{"encoder_head_dim": 16, "encoder_moe_every": 2, "encoder_layers": 16, "decoder_activation": "relu", "decoder_upsampling": "nearest_conv", "codebook_size": 256, "residual_init": "none", "adamw_weight_decay_other_params": 0.05}
Rows from block 9 of the encoder of a small image VQ-VAE, named by matrix and row number. Rows with one number within an expert belong to one neuron, the router's apart. Each number is 128 + 32 x the weight over its row's rms, rounded and kept within 0 to 255. All counts start at 0. Numbers have three digits each.
Before each expert's rows are labels from the 100 images, of 14848, where the router gives the expert most weight on average: "top examples" is what is common among them. Only what is clearly more common there than usual is listed. The data: microscope photos of single blood and bone marrow cells. In brackets: how many of the 100, against the usual share in percent.
# router: router (encoder.blocks.9.mlp.router.weight, 32x160, trained with AdamW), inputs 0-79
# up: expert up (encoder.blocks.9.mlp.up, 32x80x160), inputs 0-79
# down: expert down (encoder.blocks.9.mlp.down, 32x160x80, transposed), outputs 0-79

# expert 22
top examples: smear: peripheral blood (80 vs 16.2)
router.22:214129167107139105136155129170129059139118120129134090074150144117173176139149114119103136154119117062165113111120104089185084149125109097209156138115143102145144098149129198127141168145112139071190176131125134142086118088096125172166081123
up.0:117134139140115125115067138091137121173140067164137099130122090127149145164134175136114161114119246125147118110136062141076131148140116108139173159125114116129113077165166109168143096070134139193132109137130150100138117130162140135119112145
down.0:072167126112086067078138117092131175119116110149121135127099098105184117036122152107185061158099144088129131135089154143059144127105091148083106209096160193106108164223198101099123142120105123116127155159174100141140127152157109170197146090
up.1:161097109144137129055124112168085107094124162131118105092165114177099155105137097151190119127082108082099115167160164109084100145170125178191090136100070092187170107162220159136148171129131157110077116144115081111057179167106103098145104148
down.1:171128116120087137127157144083123172070178116120120071182125125130149124073075121108167124154087175102158139107132114163110141114167186143053114141168140126082066097125105191129152120094136105109165172120159143116120103133118119193115158161
up.2:165125102154137094115150114115071161144147062106129193123136096133120087112097133152087142162143109086113075190154130162149136098057139128080142107103158134170124144130158146177106095105126151195130194150114083141129155147115149138106106095
down.2:098179129118113120136128105094173088102084113141157162167156115080101170113148198072102089131087113146180159124140060132099175168178137171150155146111075148115088092121133106126109082174176104098134103206096105178141134086172150108128143105
up.3:059170133146160128172107095174130132114115127067104076157143136134177088123106147142175179118146146128106114162120118132091114114165144171082091145113089169190166129117154161101155227136116137108108102142131070163108189152097179136103163143
down.3:158137097074180117097129089073074166112104166119111068162129168144075129117126101156118131054103142096101115175113128118171103150150138129153119078115178109141157143083158083148129056093169097185161086115109088134073110128148103218179196132
up.4:106116129124106135132079166100076129156089111120134167164098147088106108135126157168129148101126130129096160128094159181126181126172132136129110099090179112101179125065101120164167101098153122133115122137113194110133128131139127125097172112
down.4:113118185108209114122169127142079176146123112151140154141139095097120082181149090115091124173056095146154130133165134157187105068097146105108174113172101177209138151126165091154106132101141182171150146137056137110124162117151139157132055137
up.5:092159103124167085165210140067124186130143122092117115149138087130109104091036151148142123154134143141122105196096150160103141102124116129115076126145117152148144144107148166114140083053111071147131114126160156113121142102134189196119144126
down.5:159142136073128115163120103084157181172142109145114091080139134107089120134152112144128168176078080095146128123110163110118162130135181067148136128162109095098207144096094121154075103103111108049165134093134115165128132190227106095113102112
up.6:091136150145129157160120090105173116159163117146094129125110142116063117082082076145178180154140089190122144120111155114149136102117126084152121087147131125131172140143135123105129104066113120101110080069129195172119133156178186089156083157
down.6:117113107108137144131118153157154135130104120112132119180159092127168135096097128085133124127134168180115058174089122161189117101082113171102119105077086125121072086201114150188155168190143098168088146144180132087112158121129107160122126103
up.7:086117148093118129164132136068145109141129177183105116104151167133156048123144114093161087079134183139159157128100098171062179168124134098149132107119131087135113048144149179173111118096131131118131108172146198108130097131157140137180129112
down.7:164137099110138104101133138148130136109133164072115116167119140096194155119120108153116150099170098182077097128128115141134069158146110144046149103126144111135148169159115087077126122101181128138145149063144129117136123162145196142045107140
up.8:164133122119103133123105143167125041094122140116108173113113188118182121156160129079113111115150165158178103038125119147128074183099150136132144158124144124109090091109090137104081172168174146135132144143108145151125117148125085154099088146
down.8:123107117096113109147134147106195130099093105147161092124145079118043120169180078170141133080092106085115171122156116079161186115135172112091171112193155089126193159139104130147076151118086122011123111085150088167155132163183139113135124118
up.9:132138115112197068178135137135131111124115128098146105168156153115163121133144175079132098111108134161172088093101087067131178123137119145111096072102152111116144103100145153153077118100147088132150084113160168139138149099166122175106144138
down.9:084114099157089180130121105089112132156109188104085144089119120160120114102120130162110179135154069114091136178134104222095127099137134114150164176126192141149065142143164220126147168167092118120150184141126067055121112123093142116113121150
up.10:118162120098078111094191111132175155141145133170083107127122191165121057116090118097108082121128133148101134102154136120110131174100140139111090110127171150154149160163138104132105197121139161107146111159098090160121115154099130130128106118
down.10:104078114138133128139115171177166116155066150120204138130126070119162113110137110124165133114109084064110106152067130119113140136126071161113134176155121138124109093198164193165124169152153153166113114163125213130082089134083124127120113134
up.11:191147113177152089119128091090167088082117099122083110110164125135107138138150172090138160085149126122141101077148122111140170128064143109159178100093148103113121107204186146152095149139176160098130071107103082138123105105074149152118102126
down.11:111125169104115145114127106164097179152099152125171149137046110144191114101137120171114126094073100112156108201139109126149113120159129132096087139140056111092164136099116102102117156069106082152118178168105152115103169155175135090150155168
up.12:172136072100147149115107090155176122127153133134092121192102185125136088159159103108187103132164154156129150073059185094144085144125149108156134124149146115132104154140130055079122156178142109159095131091071103153164164114168104107149136142
down.12:162063044166141117141045120117124116137152137143182122134110190159118155156084144097089186114053099145180108139110120118079118101131149172107151166156116106162128145149146144092102152160189113107088126124117129147118087158108047120119121123
up.13:089079126121166121123077148109132111115156113183147093047078093149101145120147142195146130133112140134124184187092187177139100145102075056127160088158145111101129177164094134163096145118121149209159182128118139078159130200204166110107176159
down.13:132132087145099073123184043154118154160099113130132185074165160105150154160159097110148039121150121133098087111125054110131101088129087129138148137091119137134125120073146150172131112132118131106116096164132132133150105078099109144137071130
up.14:155139129163171157099075082106147068121119121086072201141135110083133160139120098163117089152165099119138194118039114141096155108166153075087184163105150148090118171109065145182153111097123100120099159123155114125083202153066123110146181136
down.14:126140154116151104107152171182072108141110140140191139108084111181118137176101137171091176112092104108103102151199111109132094198112130106135192095125117201132126124170139048054091138126121110167108104089093146152147104130142173125073090130
up.15:076096077140192142139083084090209125125148171193144131193154127154111091137171125115170075075148130147111145055126127114134129043116131163145109092113109128086132185131107097148121121118150164176104092132138150096155090124129097124069176184
down.15:190127107134082139108085121198084144104156065098135112153074100113165161170161081132121094124124075169178124084110141109086113221174131137139133166188177144148193107163114067098143158130155090153135059122104125180090124173154084093149086115
up.16:164199111090120164155145127110159153138177156106148101159161077098116144105139109055084142108129129090115128121067135142133132098142174207102098186121110165109097099158091109113176097151128154154131127090116084155171123129115112123084201134
down.16:146097138158202081098084155085122136147156115168148143191099078103168111118105167118092123113116090168145113105103174083129162121188160094124113129152134157077145172140108104161093054139154111142130167111128164115136036174175162077069109174
up.17:083156153149145099111121120090136180166105147143126132067170109139120170165130171165103082156114097091181110100122116106159160155113142124154098084138126117152154105094133220151111150091089094127166046154130174092115102117150161225118085127
down.17:137072080138108134150155107111086049164141116112132133138141180153117093120151184111157118095079119217083112115140123109131112120154141110047120113162164145134124135155138131054130151141135157094124165082146150081137114166076153123150117134
up.18:154112140118124127121185145100163156089151163120094214171106174085052160184116156090139100122121136115156134140153080128127154116106149130100120130153142096193060087152191123109105046180197116150158129143177116135141128105150135114166148104
down.18:155070078105136170088084129147120078153128136128146112135175046050165135199131117163125152114143191120143117168160113140159174118153060104179144172141096136117162116134144097128156099042155103160093115069072148085107088148095114121151151145

# expert 28
top examples: cell type: artefact (26 vs 9.8)
router.28:170094101098114125132109177144148124064128095143152131148070155056158137166144114180135122156120138153134130022111184084118091197118161148115160131160154124088088149130058119118124159189178119111121138084093111165062121138134098132143093140
up.0:103121120145200183151109124092138070133118147097114124124160151114122085121114106125119141157131139103133112161165108079101115140163122106134104135092134137146175112110120224142166164081142164090166117155088155151118085110098126111101102079
down.0:134114153137094155152148085151064150098169142103089105124113121051136162151111116152149066126081091140154086091118204082138208151118177121181168153168173138148115120153134131085150140157158129129091145125111092143092186093096163168167090119
up.1:134193106060177118146124152163069067130125172181128147119090084100135155125168151112155120126045105106122131146131113154139153132120123078116128152134103086175146094147200077104128147131127180157166140100121116163095082150110127140170144092
down.1:170110089157124109114072103134183157132111132076167146128165102127151083135125169139131116222175104119114161133115191132116157089156114130122125100113203107123117137182099136106117163081145155074126123064063105110102105126175145109094131082
up.2:087116141123080133121087203149091120131154128152144176147132113147141122096127152161160165104121137158077113145172151156058145145139122099079090132076129195117146162084159130114191183051120145127125173128145112136134093179142145130122094133
down.2:097119148134130120127108098072120077108160155090171109063120103101129159154192124139125126116101151154110100091137119077174059104149118156130160104126134119167113092107172151142154091171144151084112093129136086163133157142173150160165162116
up.3:138147192092109055148138139179080108201134120114114169171112120102128139146141054165126096097107124147147079131131102158154150104159071108109194178052122135133161129168119098140117154109041171060111106188131138125154134147121131132177093111
down.3:120095143165061163119157107106126125076187141173160096130189122110145101108157094094146100180092102096113129125150101108143136154093121162111139118148126096159168162098163178186133112163164115117122115060163084161194104079098088147115133105
up.4:133117115119088160104125133162133165157110107092129121094175173137125170118118191107119066120193045169097132116098084101117184123119176147085100114116103158104159063127174180161174147113129131139083115111179131141167114154145138173097169072
down.4:105098152105122123091093103127138153164141126125118089104068094111174104165185123130121107221100087110147128066167184141140088098110113132120123131133158108176186139156146145105191128100125118121135174177070109117128170145113157113173126114
up.5:155109107070108109181123141163103048129141119145087098144116114136107127116159046131101151144204089085146139201100147167118134093072083133123112151106170130121137175133126154176085139115127113136165133126100163131200147113093164146149171186
down.5:108168113145153118099098128066123168158092120167097167085148129161155165098123236165170070083059105146129112123133089083105096155164121161181168124156132097144104135117123128048130138145160124110086149113150111147099136129215170137105091064
up.6:127135109158193112165126160137184134089100179118134187132169126088122176089128165194128156080127106146085220127078114090102147151100083156156096181083048115124152138193158152111120096107172143134169102156157123076121112108131121098154154115
down.6:156174154151133116076147059165133093097105121119130113100117159183126176099162141146158134144120137071105116127174160102146143166146086105159101138092158160150177162148150124117179113078170117113096160158178118164147078119120088169077112194
up.7:158147129093137124204139060137098170147129132133126100132128118075180111158107117081099116129085102133182113159098122136139093118119117102120083118135128076102139092076089142115121113126121112106129149076118159126178114165206119108080142129
down.7:150102079151174068053131159114118115145063153134157124149108107154130136084138136154117138148131169138068137140076130117138110109111109095172099138107138127159096211130148177109139162103173105193146138110108141209098062119045089115122088181
up.8:178091119161193085141126139138038128141145124161096131148101132042067145183137102168159130136123082160118171120090128139103095086171141119102128069115159126092143139118126153168085160134133103204107130101157134091151131165101107102097109099
down.8:125133113127141149145123157096151067134157113124127125146114123201208051082159139144075141105124079082111147084165118097131110125158117129159119081240113131150131211108144131103096176089133139151164147139168135109167081073082158103134121158
up.9:109152175100148115093120058099077127136134069127074135141165075140145113169129138137122138137144162127145085167116147202130161128139138115153177155101140122103167143061156140185135157115082133177103120160192121161100118126150070101104193175
down.9:119161130112145112153152106145125162155099096111126130133158159142179106124140071085115117080093139161131170114148119124144171104194028121156156139132141168142123110117084118115164157094089106100117156184153115126115199147129152111132163140
up.10:097140155159143127121134122135108085145142103145127100159137131105118119121118216068148141127120121142158190111147142115111121162108168082193113149106146143153124128154035079102127113154150156165092153171129142117125075147117170093127111133
down.10:143135141131102196076170111112144160139066136127071116098209080105188118199157134088194121126100129132137150100156125159120157164149124109108177133103154069115168110113154141146141146133143114096098133073101126178142162075108120163117157111
up.11:094170150137131100146090083140104158144152161121120161186111090143098068130131093133140121128113124091143211180107144096163141138179132186157085123110074064168114153125144091106102116097145089100149135125118096160111148172155111093193177154
down.11:087104075101089109094082165069114129094121123118160130134136119084085165112125139128157144154168143129084092086203136170131135087214154144130140106147130168163112149121087103120080162180163210122141144148135111073142123108052132111105147099
up.12:143138168139097119169102181194110153133138115134117086184136118120169144129131084160106156091107184085197129169134120113084160147143084132136151101255123104096141112168110137184152122119099137122135088156085151114125089099116079095150159119
down.12:111071114118135108142108112129090044148162143161122152087062139144084124145151177081134096167130117116087120144092099133144083113109124200139098127075168118161093175185179116098107156116139165127134142088138125117166158163112102133161133129
up.13:100138163183121170157143193144127105143180114072080128136093206126144104131134099173163123145147132119133163124135187087183127101131096142155116126071106130068163117113102177084058145156181122184154142113155125121142121100090151037205179152
down.13:092162138126087151066140114116146151144120126148178173034117122130096132118161173064033083153064097147066133179118102128121115102151118149136117143122148165137147149126156144122157118067127154149101166100168077096174128155041132126099189131
up.14:129191111118105058122102118078210112106140118087076143168129106137140139139134125178109131082109167123144146193115086087113143127117113132175064156093134100136180114147134152161123111120060124172120151128073134127184164112161138151175137135
down.14:141081141136129150158063091130069121140104141138171134066084136079136061101135079154135156189048076178169149112119160105130146129144169153042140111139117142135061117104146128160135200041101127161087137113152090165086137138136119110074183133
up.15:093137178129078087131167134138101132133144113154107134098137086126154073156096115147086133181107122096167118153160114155131148085139077111118157145089138098206192108089200143159148114045089152118133087100166130118120145131146083135110148047
down.15:152148165089131143092167130139062145131068173141105116109153077126135109133147129097165132103124101156153087137118112173127168133174164134159134157090172111172142122132131135152179099122112080154107098132100149121099116108098139182108141126
up.16:089148144121170164115139121103180169071150112109131124145151151178083110089124182141161137109160162111062150148191150150031225131132116132094078140107105137110085140144097030128096115117143164097131152159144099133132114150169143108132211164
down.16:162090108132112141135132130113118110210099137204168068090178127159082132122130131080099124176135135132180162091152123077113146097107103130203172176098102100117232111160133167127142120126145122164082060130119091156198059160112124137094101099
up.17:136143155149112111081197152149110109089083081082120120126157177074125169148164123177144136148165098126105130106112120164161130172088132189113189086159121087081110100123128180173157123150075098086116125141163128117120093133054128094129188141
down.17:088107191148131035131140180120171169166138206130109090078095180141135173086157092130057106186146093126144133144167137155178175114161113119122132082079120128106176097135122129191063137130096142138157170164158186141138157107108103109131148149
up.18:163103194124154094077136113164049130162145106214127173138119101082140090122084090166092168163125153090131127139117111181110117147188118138073141147081161118145141136070167122163214109071121132194126140093101126135128087150175127107075116088
down.18:114150108117120129217136147121125102093060099088117085093111123154123144128210124122126167129147120091108126109110131134144129152069130130181132136162086110088105150156119182119100161140133103050126103142159128083110203098060122134129189114

# expert 15
top examples: cell type: artefact (48 vs 9.8)
router.15:193070137111170073153106178103095099173121173126128128180141116122157134128146141176113029144050144116137128128133145108199129113176124093128183145159106126098094105107090173146147103135141104180118161172143093143112170100158163170158130135
up.0:132137149095135159176101161090178097123132170105092101117151142133139151112146092135151147150132096073099104143160144094158096160170122119131121178136054118077088093109093172125061143131105118176154145118144058160127105090122087149120139105
down.0:163103159105138159166156180163107137135144133130201116093199092147135066158123175136092117078162142109123157111153156115072133168115206117094177118074143132122099132171218123097072170107080152193131082152095155111069131128107166109107089132
up.1:111198104202115129103165103146144102143141091115180113140105144069147070123064103138162154110142161143094139136127138168109107145148101187146092115131107164116126146127127092164160123072095185065147138068096152092152133101084112175082078103
down.1:201124095093177198156150101131117142152110098138159136140145124169187128120151147083100095037099165145114151119087117149092109135129133125169148135178123106078090128180068083114153118185135100115100073123081130141093031144163162094153129131
up.2:073080172163111118177200134138179166115176139115139103138168095156159134111134168099136172138075114152159101081134121089123165085120114178100065097141081148127107145148087119071117120134163099094093153147170111146074106079086119170097118125
down.2:096119046104139053152135168139146102154118101175120116106197179157152111128176147075169117137121140112137150130126120081088127123128187147150100141125113123124155107148107116198148078114141118193171171168122156077118111129073168130118160114
up.3:146107149174126198119114112085163131138075183144097093137137138093135140163126113124087079137113140122105157149098179111177076129191130108170117132123112090091116111087078122159134253102140094090154143142096175092107122119125106157126148184
down.3:147107162137095094147176123178110119148095135113170116102119078169144112097118155162082094153143105195174154129085170151140111117107193135118145086117118110172193103185170096177110111086138162089145114100109186118108131105123159212094090134
up.4:136115082126127092088139088138109120124123124169094130142114145140120166219099160148063142174097174144183160072097053148086110169093165117175176144051159123158151120171214122170115095179142139134127112149129103133131120188107114096073105129
down.4:058099145151100146134109135147131121099110230139149124060124128100067045061159103053140115161130104081116149136132171145108154093147142120082089102120096075131143153125152114155075139154149157137137099115127135147142156083138094154110168185
up.5:089132134108109120173172076172114140161146155189155078129139135115138103109093132065104128115110170112133103173071048115146105107088137158112083144127185078206157151146112113070141101116118131100081118063148178151160125125161138114111061120
down.5:114139103091108090078084064090130117080168105163136133127163137051104137119113147086175142198116095111156076095132087126150182177154118109105135178147142158141124152159164158160125136124108133141100203145104125152196158125127107168093175137
up.6:106161139165091112083143094136120128109135119071150075068102149079110128113131116162134119143141083111118148076147162186158120144124105128159109123098157196091161135150185124128096168060160121065111117096152105069122134127077085129120194141
down.6:101180180112190137110113107187110089146161078138113096118123137129171100132119136164154188094102110087158138125087099087111155134076121165104141138138113095141121114148101162135112108099127138078154177173101116120115144072123166118108151133
up.7:129127083145093160148128102072150195120139130122089136151114147147098085124082118150101172121134105129106095076162187169127092125158140180160073094159119152117117132149077137124090138036095149076144130169094182154112107156163127125089134123
down.7:083103093149166142132094142152105071162119112127144141145183154112101195161146145095074087092078143193148197105141163097098135138150141104144167158074138140112113072116167128161130073109124122140167060112088112119108159153103170163098107182
up.8:097157133173128197112102101091150134092179146126093171122131160170175082124167167073131158148126114124070125089086111076082163125151132163110121100133118106157070120192097119098104151163162149144110078172136112057176164147119108184128121132
down.8:129085104101159134147145117115151161115062104147106106062189123096158119157122108095162097113093119167172157157088150128102169076162135161105182174076121048080118186134156146155113121074164130138102170107159127150118129182164104151102083194
up.9:111122148086127126118145075082169123158148102113141151140131144085126098129120156090072111163115091083173175114067149146144120110139214091155117127151146149123137168135088112126084141118159114105101152151096101129055139155121062173159195134
down.9:111172151107129045127128135110128124155154143179125157163166113087098198179158093152135095059164166121098105130151135128131118149060117183163088111131128161172098113078156121134133154157115137188134147133080095090143137141146189127082056085
up.10:132074102141117073134126153141129131169147115088092071144129086118140084096123137139066127129159116077124116085145124184131144115185167128118175086071173135124150136091146087097122135123103205152181121041151106146125099170156119186094106185
down.10:074163173128087168129128134133132099106104148180153094143168141134119188122156152190134126120120131150163148129099150075130132149092078165144091137107098153139103065123109117103144133151124102135150139176097120102166125110119134095152161083
up.11:147132104141101157161104091190146093076073134112121139086118153148200194143177111129163147129158129175139136155089092068134094155080132122124151098138153071153134141121104177131103184190087086074159107130110160108076069106130069079138069130
down.11:134192080123143151152132118127100120150104104043162159112186155058161096138104103099179153148144142145112128143128104070144132140109107140110099112094170091134057148143126126106116109083087128118150089106087123111156188077091166155070168099
up.12:109101149119085139090153091214119161097108138137132189046120170164157151083152156162143154085142104133111075114134068113105107132057167159160120132065110111144117110145231078129101136215161144160115126162088075143159084174155163144175121155
down.12:144065074116121165098125118130155099097152128114104166127148110109129064124182086064108125105141135132122157098154157124148173135116147166102144152086205126120128154115101114168125078119125208169112082068141139113137137151093167174118114167
up.13:133127164130096113055143104154098148109160157132096114129120105158161092091124117127116130137074120144089118111093050104173130110151102172176130166082172070135129098115083125157155122185128133167158188162124118148174146144104169172219161132
down.13:135098170126105146085122120111143138125091112118081133066103107127117121126079127139122180079126141137172105113093148141098103073117167124111135138145126185110213149100176156134133139160130165101097057045125119116188139138139133123128134100
up.14:133162062146143145073147119070141149114132099069181158070093110139144129072113139113142186086147133176128139164140154143141102153134147099140119126173102163129148103113122158049157100154110100120158109074119134102149099182089195130076133104
down.14:103124159129112153147062154132100134100105145178062119142135087114093144195156158145070089166146209147076119159156155111124111107169110140059148164122105087111114151108128174147072145116138089172116119163172087164150133095189080098173090119
up.15:107183145161067197122184134067150117178148099088173121135094152103113160109119119203130148087137127106112144070199197166067134128165128143167158101136126171137126069111118104121091157032106149110161088159146130106110089152098110076107142097
down.15:147167083112193160125081086127107121119156112135091158100172146080127094105150153086136161149178188092164100103074115115157162162116181122124138125175159149104140148170120133144157128134148122054156143119065114140158162144190154167084195101
up.16:093068138153164216118101088080085124148095133124168186141167147106172130109113126142121098132109168115126149085108152132102160088148073148092144124122141177122099165107141174099158135159175127103133072185149137045188085096175130146106050093
down.16:111229104143118049152130140176105201111109156156119070153095081085106161166135127200106149144136163161134128186166118105119079193121137101146125132139111141112175086087064130113120160095089129127112172077147084165120151091147157140124106098
up.17:105166138209147215153136141087136116084148113057133114117073142095154143132124106111138154130156129125078167106123211135107169168176121144140123144165105139048111126143084123147121179150141109145127169174083120145111131158112077114114181155
down.17:131125116066091108122112160114114147116151187154156161133113121122075130103067109120125165121141105108163136119154154110115118135086156139087137065120121118113071161152234108139143110092114103121187127079075151119149128189216133136127115190
up.18:105158132155130151096121120033114109074123151159108113101100084122096084147151169140162096109167104174134106133118010122138124160111131103133111127142129152195118158139113137106134128152118087140124161172101057066165112094091096093125146098
down.18:156096156143109139172154178172182156118127080185186122105114152124110144095118108163101138092099095073147143107141096090129133184177159177097134115138163132168123134153094100130131097180135165110073129187114134086082146156200165143133151132